python train.py --model="class-conditioned image diffusion model" --dataset="telescope images of galaxies (Galaxy Zoo DECaLS)" --train_examples=88335 --image_size=32 --horizontal_flip=true --conditioning="class" --arch="unet" --objective="v" --cond_dim=256 --targets=["spiral arms"] --num_classes=2 --cond_dropout=0.1 --norm="groupnorm" --activation="gelu" --weight_standardization=false --widths=[96, 192, 192] --blocks_per_level=2 --scale_shift_norm=false --attention=true --upsampling="nearest_conv" --init="trunc_normal_002" --residual_init="none" --optimizer="soap" --beta2=0.999 --lr=0.0015 --beta1=0.9 --shampoo_beta=0.999 --eps=1e-08 --precondition_frequency=20 --max_precond_dim=1024 --merge_dims=false --one_sided=false --adamw_lr_other_params=0.00096 --grad_clip=1.0 --steps=10600 --batch_size=128 --epochs=15.4 --lr_schedule="linear" --final_lr_fraction=0.01 --warmup_steps=530 --weight_decay=0.09 --adamw_weight_decay_other_params=0.01
Rows from block 8 of a small class-conditioned image diffusion model, named by matrix and row number. Rows with one number belong to one channel. Each number is 50 + 10 x the weight over its row's rms, rounded and kept within 0 to 99. All counts start at 0.
After each channel's rows are labels from the 100 images, of 14976 (inputs lightly noised), where the channel reaches its highest value: "top examples" is what is common among them. Only what is clearly more common there than usual is listed. The data: telescope images of galaxies (Galaxy Zoo DECaLS). In brackets: how many of the 100, against the usual share in percent.
# convs0: first 3x3 conv (model.decb.0.0.convs.0.weight, 192x384x3x3, each kernel summed), inputs 0-76
# convs1: second 3x3 conv (model.decb.0.0.convs.1.weight, 192x192x3x3, transposed, each kernel summed), outputs 0-95

convs0.119:51 54 50 42 52 42 49 49 50 63 54 55 47 63 58 44 58 53 46 43 50 33 49 39 48 33 48 54 59 49 49 49 45 49 69 65 58 38 55 48 44 46 58 52 51 45 41 64 50 51 47 60 64 55 45 43 40 35 45 41 58 66 54 44 47 47 42 65 54 59 58 54 45 64 48 54 41
convs1.119:47 60 55 41 44 65 44 44 47 51 62 56 47 54 40 49 50 38 54 48 60 42 40 36 49 60 53 44 50 43 50 45 37 43 44 45 45 50 28 48 55 46 64 48 40 47 49 40 62 34 50 31 48 44 54 54 65 31 42 36 39 60 64 63 41 46 34 50 45 38 47 49 46 50 62 52 66 49 49 43 51 38 47 33 36 75 57 58 66 40 46 47 50 46 44 39
top examples: shape: featured or disk (65 vs 30.4); edge-on disk: yes (62 vs 5.2); roundness: cigar-shaped (34 vs 8.1)

convs0.169:52 52 55 61 63 34 57 60 44 44 52 60 43 54 46 43 52 46 46 56 55 61 42 50 43 50 42 44 34 56 30 48 51 51 40 58 50 58 50 62 67 56 55 56 63 44 39 55 51 53 49 60 55 55 42 48 52 49 52 47 50 63 53 54 35 44 42 49 45 49 45 41 50 54 53 62 50
convs1.169:52 53 46 64 59 60 44 52 64 27 42 48 45 58 39 78 48 54 53 62 52 53 41 56 62 61 41 64 54 58 43 65 48 47 47 62 45 56 50 53 41 32 62 76 60 42 52 63 74 53 39 45 60 48 49 29 48 59 59 59 57 51 67 56 50 32 47 61 57 42 56 40 50 63 49 43 58 39 49 45 41 39 56 44 57 55 53 45 67 42 51 67 46 42 44 70
top examples: roundness: cigar-shaped (26 vs 8.1)

convs0.122:51 52 57 40 49 53 65 35 43 46 47 44 40 44 49 55 53 54 45 42 41 21 41 45 51 32 51 45 42 27 51 47 52 49 58 48 52 44 52 41 55 40 53 34 45 54 56 52 57 44 46 48 57 58 51 44 57 48 52 38 47 53 58 29 53 40 51 50 55 73 61 49 68 57 42 47 43
convs1.122:50 71 61 59 49 51 54 36 67 56 40 47 32 43 46 51 57 55 59 50 43 13 54 46 42 35 56 56 45 54 54 48 54 43 66 49 49 40 52 53 35 67 45 55 40 39 53 45 34 45 61 47 47 64 46 58 41 64 40 35 59 51 50 62 34 67 61 51 70 53 69 36 53 47 56 45 53 57 52 64 51 60 47 44 39 52 71 47 56 60 50 40 37 48 48 45
top examples: shape: star or artifact (26 vs 1.3)

convs0.144:47 45 57 33 49 52 54 44 47 50 49 44 45 58 50 55 52 45 59 49 41 26 43 37 50 58 42 49 76 53 43 54 52 52 32 44 49 49 59 46 48 62 58 48 48 53 70 45 41 39 53 35 68 45 52 51 61 56 50 54 51 55 56 54 58 48 53 54 37 61 45 54 50 52 65 46 48
convs1.144:53 51 48 33 54 56 37 65 47 36 52 30 30 44 50 58 44 66 38 58 52 63 54 37 70 62 56 70 39 68 48 57 57 49 54 43 53 46 38 57 41 44 51 49 48 69 66 41 50 54 50 40 54 55 40 53 47 55 48 47 41 38 51 42 52 62 58 53 38 69 45 49 74 50 30 36 36 51 35 50 48 50 35 52 49 41 59 35 38 50 30 55 68 50 45 56
top examples: roundness: cigar-shaped (45 vs 8.1); edge-on disk: yes (40 vs 5.2)

convs0.191:48 49 51 47 53 48 54 46 57 55 49 44 55 53 49 48 46 50 32 52 48 50 41 35 42 34 35 43 48 41 49 44 48 35 41 44 46 47 57 51 48 38 45 48 50 55 54 60 54 58 44 39 50 49 38 56 64 54 42 45 53 51 51 34 57 45 41 49 47 38 42 48 35 39 59 43 47
convs1.191:46 50 39 39 48 49 52 59 51 31 60 53 62 49 54 64 41 42 58 35 50 69 49 44 53 45 40 36 41 56 54 46 52 58 69 45 62 42 32 43 47 50 39 46 53 60 36 30 44 48 58 53 56 46 37 55 48 47 49 60 68 49 55 30 49 63 45 50 52 65 31 56 42 57 45 43 45 46 42 48 28 46 36 51 55 27 65 49 36 57 43 63 43 31 47 51
top examples: roundness: cigar-shaped (25 vs 8.1)

convs0.116:33 64 58 34 58 60 59 41 50 44 42 44 45 48 49 61 64 51 61 35 54 52 42 26 52 51 49 44 53 53 45 52 45 42 52 39 39 38 49 49 44 48 54 34 47 52 60 45 53 49 47 44 52 64 28 51 63 56 53 46 53 51 42 21 57 37 57 52 55 50 49 53 44 61 57 53 45
convs1.116:54 62 55 58 51 29 53 61 47 83 58 58 42 56 34 48 47 55 58 67 50 48 55 70 65 62 39 53 63 54 39 57 44 44 52 62 49 53 60 52 56 65 41 39 41 50 74 50 37 50 75 62 34 65 62 54 62 54 47 45 54 53 52 53 40 54 53 59 45 41 65 60 62 45 52 36 52 67 45 51 58 63 49 60 36 49 50 54 53 50 51 58 61 52 60 53
top examples: edge-on disk: no (78 vs 24.7); shape: featured or disk (78 vs 30.4); spiral arms: yes (73 vs 18.8)

convs0.55:50 35 52 73 51 57 64 61 68 48 59 50 53 48 49 45 56 48 43 70 50 40 54 56 45 62 53 61 51 49 47 54 51 60 57 63 48 46 44 42 59 58 47 37 61 54 57 49 52 48 53 33 49 40 64 52 54 38 59 54 48 60 48 59 47 47 54 38 59 62 52 45 72 45 41 57 47
convs1.55:72 55 55 53 39 60 64 46 51 59 52 54 57 53 52 40 66 44 47 56 40 33 45 54 46 48 48 61 36 61 41 38 53 47 63 34 53 78 68 50 51 42 42 59 47 35 58 53 60 56 62 56 52 63 64 38 61 44 64 44 49 52 40 62 59 29 41 45 50 52 48 52 62 51 53 60 49 20 56 60 80 49 50 42 41 45 41 51 51 75 59 50 45 63 32 53
top examples: roundness: cigar-shaped (25 vs 8.1)

convs0.100:49 42 49 50 51 36 54 59 40 56 62 55 48 58 60 51 65 52 42 45 53 41 55 38 43 57 53 47 36 50 51 46 42 52 49 39 56 56 35 52 54 50 53 42 49 48 58 41 52 56 59 47 49 41 37 46 42 44 54 52 56 44 43 50 48 52 49 57 43 44 47 36 44 53 45 50 58
convs1.100:37 49 47 46 61 48 41 65 21 41 62 43 34 65 43 62 58 46 42 33 53 46 42 42 60 62 63 32 47 48 60 66 49 56 61 51 53 38 47 46 50 71 46 62 46 49 57 40 49 60 54 45 46 71 38 45 48 42 46 40 51 45 50 65 61 49 54 56 55 25 52 33 42 42 46 41 65 55 51 33 60 36 49 53 69 46 49 38 56 42 49 71 54 59 36 54
top examples: shape: featured or disk (70 vs 30.4); edge-on disk: yes (53 vs 5.2)

convs0.150:46 52 46 48 47 55 52 56 39 44 45 47 63 51 48 48 43 51 46 43 36 37 42 41 50 50 56 55 53 55 54 51 46 47 45 48 54 46 66 40 48 47 56 44 48 61 37 52 44 46 41 57 63 55 31 49 50 57 51 55 49 47 42 46 52 52 38 47 37 48 37 51 43 45 40 52 51
convs1.150:45 35 49 36 52 41 49 53 36 64 62 58 48 42 50 48 48 39 55 35 54 56 64 31 39 49 34 46 51 50 47 50 59 53 61 55 48 54 67 58 50 71 65 43 55 54 55 45 41 42 49 44 52 49 50 55 50 44 39 27 52 45 50 54 51 45 32 37 41 49 22 44 44 58 64 53 62 58 42 45 40 61 51 47 55 38 50 28 29 65 40 46 47 57 53 47
top examples: edge-on disk: yes (39 vs 5.2)

convs0.8:23 54 45 59 56 53 61 54 49 59 39 58 29 53 47 66 44 62 48 48 47 70 33 45 53 48 45 44 59 46 51 41 50 54 50 54 32 43 66 47 40 50 59 53 41 55 58 58 62 43 35 43 59 68 44 46 48 64 51 35 41 48 61 29 38 44 19 73 49 59 48 55 34 53 62 52 55
convs1.8:37 64 64 40 51 46 54 52 51 51 55 61 56 51 66 48 39 39 57 48 50 44 59 40 43 45 49 44 59 45 57 40 45 57 65 74 47 31 54 42 64 53 32 37 46 51 47 39 36 58 44 54 41 50 33 78 30 50 32 44 56 44 42 43 47 55 45 45 45 56 38 57 56 50 64 41 44 60 41 48 37 60 42 52 45 29 70 64 52 54 53 48 32 47 56 47
top examples: shape: star or artifact (35 vs 1.3)

convs0.20:58 59 36 59 43 46 47 42 39 54 59 47 55 56 47 55 60 44 40 45 51 52 52 58 51 55 53 51 35 63 41 49 42 46 50 49 59 48 36 50 53 57 45 54 49 46 35 44 46 60 54 41 53 40 47 59 43 37 49 63 44 53 42 49 55 44 63 49 48 50 64 43 43 51 50 46 52
convs1.20:35 24 64 62 49 42 35 62 44 39 53 45 54 44 44 57 60 53 40 53 48 58 64 59 51 38 54 44 49 51 50 47 24 66 46 33 39 47 39 27 61 38 48 47 65 46 70 43 39 65 51 70 31 46 48 52 47 47 64 60 65 36 46 56 48 49 60 36 61 61 50 46 31 49 54 54 51 48 52 53 38 48 36 55 39 55 59 33 43 36 58 27 65 54 58 39
top examples: roundness: in between (62 vs 33.9)

convs0.106:47 53 75 34 43 59 47 49 63 36 59 51 56 35 52 40 45 65 41 41 36 42 52 49 43 45 29 45 55 46 55 46 50 38 52 41 48 40 57 48 55 52 60 31 36 55 59 48 41 44 60 55 49 60 39 52 59 70 40 44 51 54 48 40 48 53 57 46 45 58 42 55 61 46 50 40 52
convs1.106:48 57 32 41 56 58 40 41 62 45 40 55 65 57 44 38 40 37 54 55 57 45 40 60 53 51 51 37 42 55 56 49 59 44 59 71 69 25 34 61 48 50 34 49 45 55 61 45 45 60 49 51 49 72 43 56 57 57 54 61 49 48 44 65 46 49 38 48 60 55 73 60 48 68 33 52 44 56 55 42 60 45 52 45 51 59 71 36 55 53 54 71 41 45 45 58
top examples: roundness: round (42 vs 20.3)

convs0.29:52 39 41 73 47 48 53 47 64 46 42 56 42 37 52 43 49 40 48 57 49 45 44 56 43 40 40 45 49 46 52 51 57 50 44 57 35 44 43 50 49 33 50 38 53 40 45 37 53 48 43 53 39 39 51 48 45 40 53 48 34 58 43 38 49 57 36 46 47 55 59 44 89 47 42 48 62
convs1.29:47 46 56 49 47 61 46 50 68 44 48 47 51 52 28 51 59 53 51 42 57 45 45 71 50 46 51 56 45 62 42 42 52 47 60 43 67 53 51 48 43 32 49 55 41 49 63 56 52 40 42 36 41 64 54 38 58 43 50 38 37 60 49 48 57 49 41 58 70 40 74 55 61 55 41 55 48 23 68 57 72 50 55 47 37 66 29 40 43 48 49 43 60 65 48 52
top examples: shape: featured or disk (61 vs 30.4); edge-on disk: no (57 vs 24.7); bar: no (37 vs 12.9)

convs0.111:51 62 64 61 55 67 61 49 71 50 43 42 51 58 44 64 47 58 44 50 35 46 43 54 45 48 55 56 54 56 49 37 46 46 56 54 48 32 66 35 53 62 51 42 38 44 57 49 53 46 58 50 55 63 56 41 61 73 45 41 45 54 43 44 54 49 58 54 41 54 45 48 62 35 59 48 48
convs1.111:41 69 37 51 49 41 53 36 58 43 77 40 42 45 60 45 49 52 64 53 55 47 48 48 31 53 57 51 63 60 49 38 34 62 60 40 44 40 45 42 39 38 34 46 61 69 46 30 42 51 54 58 58 58 35 61 50 48 47 49 68 47 38 20 51 58 56 44 46 58 37 47 52 70 70 56 48 63 51 48 51 44 54 52 56 40 69 41 37 45 54 52 43 45 64 45
top examples: roundness: round (41 vs 20.3)

convs0.21:52 57 60 47 49 43 47 47 51 49 59 57 45 44 52 60 57 57 48 51 51 29 46 44 50 51 50 48 59 40 54 57 47 50 36 47 53 47 51 56 49 39 52 42 53 54 61 52 50 44 44 51 48 50 44 51 56 51 54 49 53 49 47 49 58 52 50 51 53 56 41 42 49 54 39 52 53
convs1.21:60 51 44 42 55 47 53 58 46 38 42 67 35 56 59 50 59 51 63 34 45 69 43 44 62 56 61 45 40 67 43 75 39 48 56 60 45 56 55 58 56 54 39 63 40 59 56 34 51 55 55 47 43 49 54 64 44 52 58 53 60 59 45 55 32 53 45 52 51 63 32 62 45 60 43 40 35 66 52 36 49 42 46 48 56 54 56 56 66 34 30 65 46 38 60 43
top examples: roundness: cigar-shaped (51 vs 8.1); edge-on disk: yes (26 vs 5.2)

convs0.5:49 45 78 37 50 55 60 45 62 52 42 46 36 41 40 46 48 52 39 45 44 45 40 33 35 43 55 38 61 39 54 52 54 50 42 41 46 36 62 45 51 38 58 44 57 54 77 55 47 46 49 45 44 61 46 44 61 58 42 39 51 59 50 44 47 49 51 53 47 56 39 54 62 52 46 48 50
convs1.5:67 53 45 45 41 52 59 30 68 71 58 52 59 51 56 37 68 35 49 48 51 26 48 46 39 44 54 47 53 57 40 59 42 41 57 49 52 58 36 54 47 57 41 41 49 67 47 40 47 28 49 41 50 59 47 46 60 54 50 38 33 51 43 55 48 63 27 53 51 46 47 55 47 54 70 53 53 60 63 57 79 49 55 61 46 42 34 51 33 57 41 45 33 41 43 59
top examples: shape: star or artifact (28 vs 1.3)

convs0.28:49 52 46 66 48 44 43 54 44 50 55 47 59 55 46 53 43 48 48 56 45 73 57 48 49 61 50 48 36 64 52 47 49 47 50 54 53 57 51 50 51 55 44 52 43 43 34 51 49 52 64 50 49 41 51 52 44 40 50 59 49 46 41 65 58 55 55 45 45 51 53 44 49 48 46 47 51
convs1.28:43 44 48 44 47 33 39 61 45 41 53 55 53 40 39 46 45 47 44 46 47 45 37 52 40 57 51 30 61 40 57 47 40 40 34 43 47 30 47 56 42 50 61 43 59 39 39 65 43 49 55 55 44 53 42 51 58 28 43 43 65 38 56 44 57 57 56 41 48 36 38 44 36 56 61 46 49 50 46 44 54 41 47 45 37 62 47 39 54 47 58 44 60 64 49 46
top examples: roundness: cigar-shaped (25 vs 8.1)

convs0.93:51 39 72 58 45 55 57 40 66 43 43 44 46 45 55 46 48 62 49 54 38 22 46 34 39 26 51 39 49 30 54 50 56 46 56 51 52 40 64 51 47 35 52 27 53 54 64 59 43 47 45 43 45 62 58 57 55 65 50 41 41 46 50 38 49 50 45 50 55 50 49 51 79 40 36 49 49
convs1.93:65 57 48 56 46 50 71 34 39 70 49 62 52 57 48 43 57 60 49 79 54 17 22 52 46 53 45 56 45 43 49 53 46 33 64 38 64 54 54 64 50 67 58 50 43 33 51 62 53 58 55 42 39 64 45 36 62 41 62 44 37 62 57 58 59 53 37 56 57 46 49 41 63 41 38 37 46 58 52 62 72 62 55 52 58 45 37 48 60 44 47 55 58 55 32 55
top examples: shape: star or artifact (34 vs 1.3)

convs0.34:54 53 66 62 46 57 66 51 71 46 52 39 38 40 45 46 47 52 49 44 49 52 55 38 38 51 35 38 69 44 50 51 51 49 47 60 40 48 55 42 53 44 57 43 35 46 58 57 51 47 38 54 45 66 42 44 50 77 56 47 51 63 52 41 52 46 55 64 62 60 36 46 54 45 46 50 53
convs1.34:62 54 63 48 47 52 62 42 52 51 53 57 52 63 40 50 66 56 50 58 60 40 30 51 59 61 47 61 57 51 43 68 59 37 49 32 51 59 59 70 41 51 50 44 38 52 64 51 38 48 38 48 39 59 53 36 41 59 55 46 58 61 52 71 60 53 43 62 62 43 68 50 62 40 51 42 46 40 58 59 72 53 61 52 47 42 22 44 49 50 28 63 64 60 42 57
top examples: edge-on disk: no (52 vs 24.7); bar: no (32 vs 12.9)

convs0.71:62 56 43 82 46 40 45 54 64 48 54 57 58 51 48 37 46 48 46 64 48 60 56 59 53 53 52 54 38 47 53 51 49 57 65 65 63 56 41 50 65 58 44 47 51 40 49 40 45 55 57 46 47 40 71 52 49 45 48 62 46 47 48 58 48 65 57 50 62 58 51 48 76 50 50 47 65
convs1.71:52 41 60 60 36 53 50 59 53 43 49 55 45 42 37 44 46 51 42 45 54 50 53 55 73 49 39 50 62 43 51 52 63 49 36 40 50 62 62 54 44 62 59 46 52 37 56 72 35 40 50 63 42 52 69 28 41 36 67 37 60 49 43 77 56 53 37 46 49 42 59 45 46 52 56 52 49 32 47 42 60 42 44 51 46 74 33 40 60 44 48 29 59 84 57 48
top examples: shape: star or artifact (37 vs 1.3)

convs0.114:60 55 40 59 41 45 44 56 55 51 55 50 59 50 47 34 50 48 47 55 58 60 58 48 50 61 48 53 47 63 39 40 54 49 62 44 62 53 37 55 62 58 50 54 48 38 50 42 46 55 63 47 49 46 58 61 49 54 52 60 54 46 50 62 57 65 61 48 57 46 56 37 60 49 53 47 53
convs1.114:48 38 68 62 48 36 39 73 46 42 54 60 50 44 36 49 52 42 38 32 49 67 49 42 69 38 47 39 68 34 52 49 65 55 31 50 50 59 58 42 38 54 61 44 52 41 46 58 36 41 43 68 50 39 54 50 37 40 61 53 62 51 39 58 57 45 43 47 50 48 60 45 32 59 62 59 51 43 44 36 53 44 44 38 51 68 39 40 56 44 60 38 58 80 61 44
top examples: shape: star or artifact (27 vs 1.3)

convs0.81:58 59 50 23 58 48 46 42 45 62 55 39 50 45 51 55 52 40 45 34 53 40 44 41 40 58 46 43 52 50 32 54 56 55 32 36 44 51 53 53 35 58 45 48 47 54 31 61 42 56 57 60 54 44 53 43 48 44 55 37 54 54 48 64 53 41 62 48 42 55 49 45 16 60 53 42 44
convs1.81:59 36 46 35 45 36 70 62 40 30 64 45 47 40 56 32 58 47 66 56 49 54 54 43 69 46 36 34 56 43 49 56 56 48 51 44 56 55 53 33 44 58 50 44 70 54 40 42 39 53 50 47 44 44 36 53 43 53 22 50 63 43 43 46 47 50 55 41 44 65 35 58 35 58 48 53 52 33 52 43 35 50 39 50 51 30 61 43 33 48 64 61 43 60 52 44
top examples: shape: featured or disk (65 vs 30.4); edge-on disk: yes (62 vs 5.2); roundness: cigar-shaped (27 vs 8.1)

convs0.182:61 50 42 47 48 56 54 46 49 55 68 43 45 40 43 36 52 52 38 51 55 38 45 52 54 58 43 41 54 49 47 56 53 51 56 53 42 40 44 48 58 61 52 45 49 39 40 59 50 44 35 48 48 38 66 42 47 37 55 43 54 50 45 40 56 40 52 45 53 42 48 54 82 43 43 49 44
convs1.182:59 44 57 45 42 47 56 51 54 47 29 52 47 48 47 59 55 61 48 76 58 38 43 53 67 49 47 58 37 46 48 48 64 27 47 45 41 57 60 58 44 57 52 60 59 25 51 57 57 59 52 54 60 58 54 29 63 46 59 56 54 50 53 72 56 54 54 52 46 49 61 46 70 48 34 51 57 34 58 56 57 54 52 54 55 65 38 47 62 50 45 39 50 53 35 44
top examples: roundness: round (54 vs 20.3)

convs0.39:40 41 48 68 48 48 43 51 52 58 38 42 58 50 57 59 49 51 45 55 45 50 61 55 44 48 50 54 50 43 44 42 49 46 50 52 51 59 55 52 43 55 48 43 46 50 28 48 51 54 61 52 50 49 52 59 47 52 53 52 56 49 52 49 44 47 49 48 46 57 43 53 49 45 48 50 55
convs1.39:57 41 36 58 42 86 44 59 34 50 42 55 42 58 41 62 54 54 58 68 59 51 47 49 53 49 55 66 56 67 47 46 50 41 66 59 39 56 48 46 53 38 55 50 48 46 53 55 57 32 49 37 61 52 43 34 56 60 57 59 42 49 54 45 46 66 49 57 55 55 36 50 47 54 58 50 47 51 72 50 73 53 40 69 46 53 44 44 51 35 35 37 53 24 41 45
top examples: edge-on disk: yes (31 vs 5.2); roundness: cigar-shaped (25 vs 8.1)

convs0.50:45 62 46 13 62 56 69 47 44 55 48 45 41 49 49 57 67 54 47 38 43 31 37 32 48 42 47 33 61 54 48 50 47 61 48 41 52 43 59 52 44 43 43 38 48 51 61 57 41 52 39 59 43 47 56 44 44 58 68 40 52 47 58 39 60 46 47 53 49 48 54 54 56 53 46 50 44
convs1.50:71 47 37 39 48 63 68 35 42 49 45 58 50 74 45 54 60 35 47 61 40 29 29 53 23 49 49 56 44 59 42 48 36 50 71 41 53 52 46 56 61 53 44 53 35 47 40 49 43 38 59 46 43 51 35 49 74 64 64 47 45 37 44 59 40 61 44 65 55 57 62 58 58 37 56 64 55 54 64 58 67 57 51 52 50 43 53 39 44 38 47 53 42 47 42 55
top examples: roundness: round (43 vs 20.3)

convs0.95:42 36 49 65 45 53 58 47 58 52 37 60 53 33 60 54 47 45 43 68 36 16 49 59 44 55 50 61 56 39 60 56 67 60 37 48 57 57 45 54 43 40 52 38 48 53 72 64 44 49 31 37 55 48 62 44 54 38 49 49 39 41 44 39 44 55 38 53 47 58 75 46 77 48 43 45 63
convs1.95:57 57 47 52 49 60 54 40 49 60 50 58 48 44 63 37 64 41 53 62 51 23 46 46 36 46 53 68 54 55 46 62 36 48 53 43 41 52 53 55 56 54 55 49 46 36 48 49 47 52 49 32 54 55 53 53 77 53 57 54 42 54 66 40 61 67 49 65 53 51 47 40 45 56 60 32 48 44 56 58 67 66 45 42 33 34 66 56 47 40 34 69 54 42 31 57
top examples: shape: star or artifact (26 vs 1.3)

convs0.59:37 44 76 54 48 61 61 55 69 33 46 50 45 38 48 56 46 53 46 54 45 43 44 46 49 60 40 50 57 42 67 38 55 50 41 50 35 43 69 44 41 52 51 57 32 51 71 55 51 42 48 55 35 78 44 44 54 87 30 44 50 57 43 44 53 51 32 54 36 51 34 47 56 47 48 44 65
convs1.59:49 51 34 48 58 47 35 54 51 40 59 45 41 51 54 44 44 33 58 42 62 55 61 50 46 46 38 55 52 46 42 48 47 62 67 58 50 40 40 42 54 44 53 21 58 59 54 50 42 51 43 48 47 44 42 78 42 57 44 61 55 44 45 29 41 52 50 37 45 59 32 51 49 56 71 60 40 65 47 44 34 53 44 62 42 42 79 46 47 55 51 43 34 51 59 43
top examples: shape: star or artifact (49 vs 1.3)

convs0.138:31 53 17 42 62 45 38 38 37 55 47 51 45 70 46 62 44 46 49 43 60 72 54 55 65 46 39 53 47 54 47 51 53 55 39 47 42 57 45 44 39 55 39 54 45 60 27 50 61 45 54 59 48 52 55 52 49 28 64 61 49 41 55 43 43 48 46 59 53 37 53 57 16 41 54 54 45
convs1.138:40 61 68 56 47 46 55 56 50 42 30 65 76 63 61 40 41 42 50 40 42 46 66 57 53 42 54 40 46 38 53 42 48 38 57 57 60 49 66 41 53 60 49 48 49 41 36 60 50 57 38 62 41 39 61 53 49 53 25 44 42 54 58 55 66 42 46 45 51 45 71 42 49 51 62 56 47 42 42 58 31 72 66 32 48 60 39 58 68 59 65 49 54 52 45 54
top examples: shape: featured or disk (65 vs 30.4); edge-on disk: no (59 vs 24.7); bulge size: moderate (30 vs 6.6)

convs0.177:54 49 44 65 42 47 44 54 59 57 53 57 61 58 51 40 53 48 38 55 48 45 58 56 56 57 60 54 44 57 41 50 46 52 52 61 64 58 43 54 61 65 56 48 53 47 52 50 49 52 58 48 44 48 55 52 47 54 47 56 51 47 53 63 53 63 57 49 65 47 51 46 58 47 45 45 56
convs1.177:48 47 54 67 56 51 48 53 52 50 50 62 41 40 37 48 60 54 51 45 54 64 42 41 50 49 59 45 72 42 58 51 51 51 35 58 43 62 48 43 51 57 65 48 53 53 39 75 43 33 46 46 40 37 59 36 49 34 55 52 56 40 45 64 43 42 34 38 55 52 49 49 36 67 64 44 58 30 50 45 48 57 42 47 41 64 45 40 54 47 57 25 57 75 57 32
top examples: shape: star or artifact (26 vs 1.3)