From a checkpoint of a small class-conditioned image diffusion model.
Training: soap at rate 0.0015, 10600 steps.
Data: trained on telescope images of galaxies (Galaxy Zoo DECaLS), 88335 training examples.
Rows from block 5 of a small class-conditioned image diffusion model, named by matrix and row number. Rows with one number belong to one channel. Each number is 128 + 32 x the weight over its row's rms, rounded and kept within 0 to 255. All counts start at 0. Numbers have three digits each.
After each channel's rows are labels from the 100 images, of 14976 (inputs lightly noised), where the channel reaches its highest value: "strongest on" is what is common among them; "colour at peak" is the nearest of a few named colours to the mean colour under the peak. Only what is clearly more common there than usual is listed. The data: telescope images of galaxies (Galaxy Zoo DECaLS).
# convs0: first 3x3 conv (model.mid.0.convs.0.weight, 192x192x3x3, each kernel summed), inputs 128-191
# convs1: second 3x3 conv (model.mid.0.convs.1.weight, 192x192x3x3, transposed, each kernel summed), outputs 128-191

convs0.161:117149134098057150108159122102152141091131086123121089142134155117111134102145172172089079088179072177133178103087013151123126127154107105107121118094068142091167157138098125118152097137092096
convs1.161:112131083163131042131137091187155121119196103125135129196130107139171148150211111124085114171103123093176138171164140112125162139158119103136216143147125174190126138104115103115128120136108124
strongest on: roundness: cigar-shaped
colour at peak: grey

convs0.149:162070109135102056127150137047098100144147126100171136143122074115147119156112158135101190102134069119135150121116121139116126147006115142097110113153087129114123156173153114109159119125077153
convs1.149:081094152185105070138115113197128157117110095111101093109100161097094159089180134130112101124107104136156168150126091108130129071130088080089115128136087126124119144148122061127181059218107143
strongest on: roundness: round
colour at peak: grey; brown

convs0.6:102069152069118100186123155151182117083153084145119176135149071104115121088182201108134177081112127127130161127172083100112135101131116136166111089127117106132103139081128085174105134138107146
convs1.6:146131119144089143143097081162135136128104196056129146061089144167068132127127114096080101076128096142086133139163093144096141157094068158116095132121149115082155062144123184089145073129110132
strongest on: shape: featured or disk; edge-on disk: no; spiral arms: yes
colour at peak: grey

convs0.38:145119148071083088129098162119158076128244106163117120119183177123156118140101129143175172153086076092133103116134161071156143109160173132178095078116088110167088151106067082130174181138112185
convs1.38:084094148158135162147098099090099122123096119115135092080089097105100105127094152124158096131127156161155153169223076134129171131153128183095131082136099115122157129105115156146154059153091122
strongest on: roundness: cigar-shaped
colour at peak: brown; grey

convs0.17:181157120156029070165085087096112137169116130090134119122105039101111126156100125112138117124180105170126155168107077152128197124093109128130095200106129097097125144115085174102106109113098144
convs1.17:124113186186159102161118167132160128087147115129087109109132118147157142115184162107115115125106137110149129134163103078120145168141195119169196143114120214160113124133117073164169084124112138
strongest on: edge-on disk: no
colour at peak: grey

convs0.27:097114151138062071126088229120122100140110112101137137145097136143147168191129142166239083094192110103149124106051068151123140102076129147099104168112115140091154142134093136092105162137179157
convs1.27:102131136111112163109121150125141094128109130097064084088089084192154108059142111181103141154135153138149159145196130125059134157107078160125154119123121174155164123151075148085136136128088110
strongest on: shape: featured or disk; edge-on disk: no; bulge size: moderate
colour at peak: grey; brown

convs0.14:110150154115109109110123045094139106143126149130126106111086167092132125136087068134062147099149126116093141118122047161160114177122120165119079171125160097084132115136103135138056093096108086
convs1.14:134133113169124061146149092170083156091149115134134152165141058097149067165172196130121117167075107119209141137148145145124161135105086084182151106148070124169139130106151086136140100185159176
strongest on: roundness: round
colour at peak: grey

convs0.134:118147108061183236105114039160140150079149134133127119117066175066148151122133126116035071126138105121124117177160000118130129131114092150157144140111106083135106139109067097139136113141116084
convs1.134:091144081114111093135087121158099122139126147075090151102065128158123139160132112132137103124116131165048092119118070190109189087153154081098110160140157101099150148150125144133138122110145120
strongest on: edge-on disk: yes
colour at peak: brown

convs0.11:146152147116112162124171038110103138132139104116152180118107097131056098134157121147149129118142105172094131125116143111147145147119119139115155167129113149101023121071163140141213097166132159
convs1.11:146123096090097120089115128176120138207103193106106088112105169146145122134082068160153140128139082130146099084099167129106135139149107127077105111144133154100224120160117202127121131131123154
strongest on: edge-on disk: no; bar: no
colour at peak: grey; brown

convs0.1:122129151117128144117162104127160136106085126171089174119113076110090132082086173140139148145127133176139091120179142117155139074110131183142142115122089072084128139125156180135177123145112148
convs1.1:142153108125118148130090143186099112077118192119113143071144118140144139153111064145132140125105182167138134132113089122132123121127153056157112094107183160121211135161166155100057132095131095
strongest on: edge-on disk: yes
colour at peak: grey; brown

convs0.164:107135098138137117106104098089101144128077099138138089089094093139118098103150133130188132093132101136117155135100077178107122134128076140096156144142050117106139163179067135097118153095165140
convs1.164:125093168142150174181076135142128095106128106106101121115049113153155151090145152140071111094101152128137126171137100133094139147108144158123128111126154138128131111089099092128136082147141158
strongest on: shape: featured or disk
colour at peak: grey

convs0.44:136153117074163090116132073180116157133146095161142081106100120141133125078146072115135083158152149133165083148121143108106057147153144112123192112106040070073043095165107130148095145071108137
convs1.44:187141139129144083155107137126076102112102139138121119135138112074141108086109140141133145182156096141058180137147150125153210100108191086117097157127130114134142158118146227181130115090139134
strongest on: roundness: cigar-shaped; edge-on disk: yes
colour at peak: brown; grey

convs0.145:124134140105176118121084023168153178144097146136045122117117133111134126148092046121154115150182184137133105132147123103134156141187152097082154179108115130115162135157119131154134173134128161
convs1.145:144094163156076192131159190109109132124090107089120131103111180145136172143102160132164125069134098119122124156078100088121145130100108211087114103167067151049096107109124120159189085144142119
strongest on: edge-on disk: yes; roundness: cigar-shaped
colour at peak: grey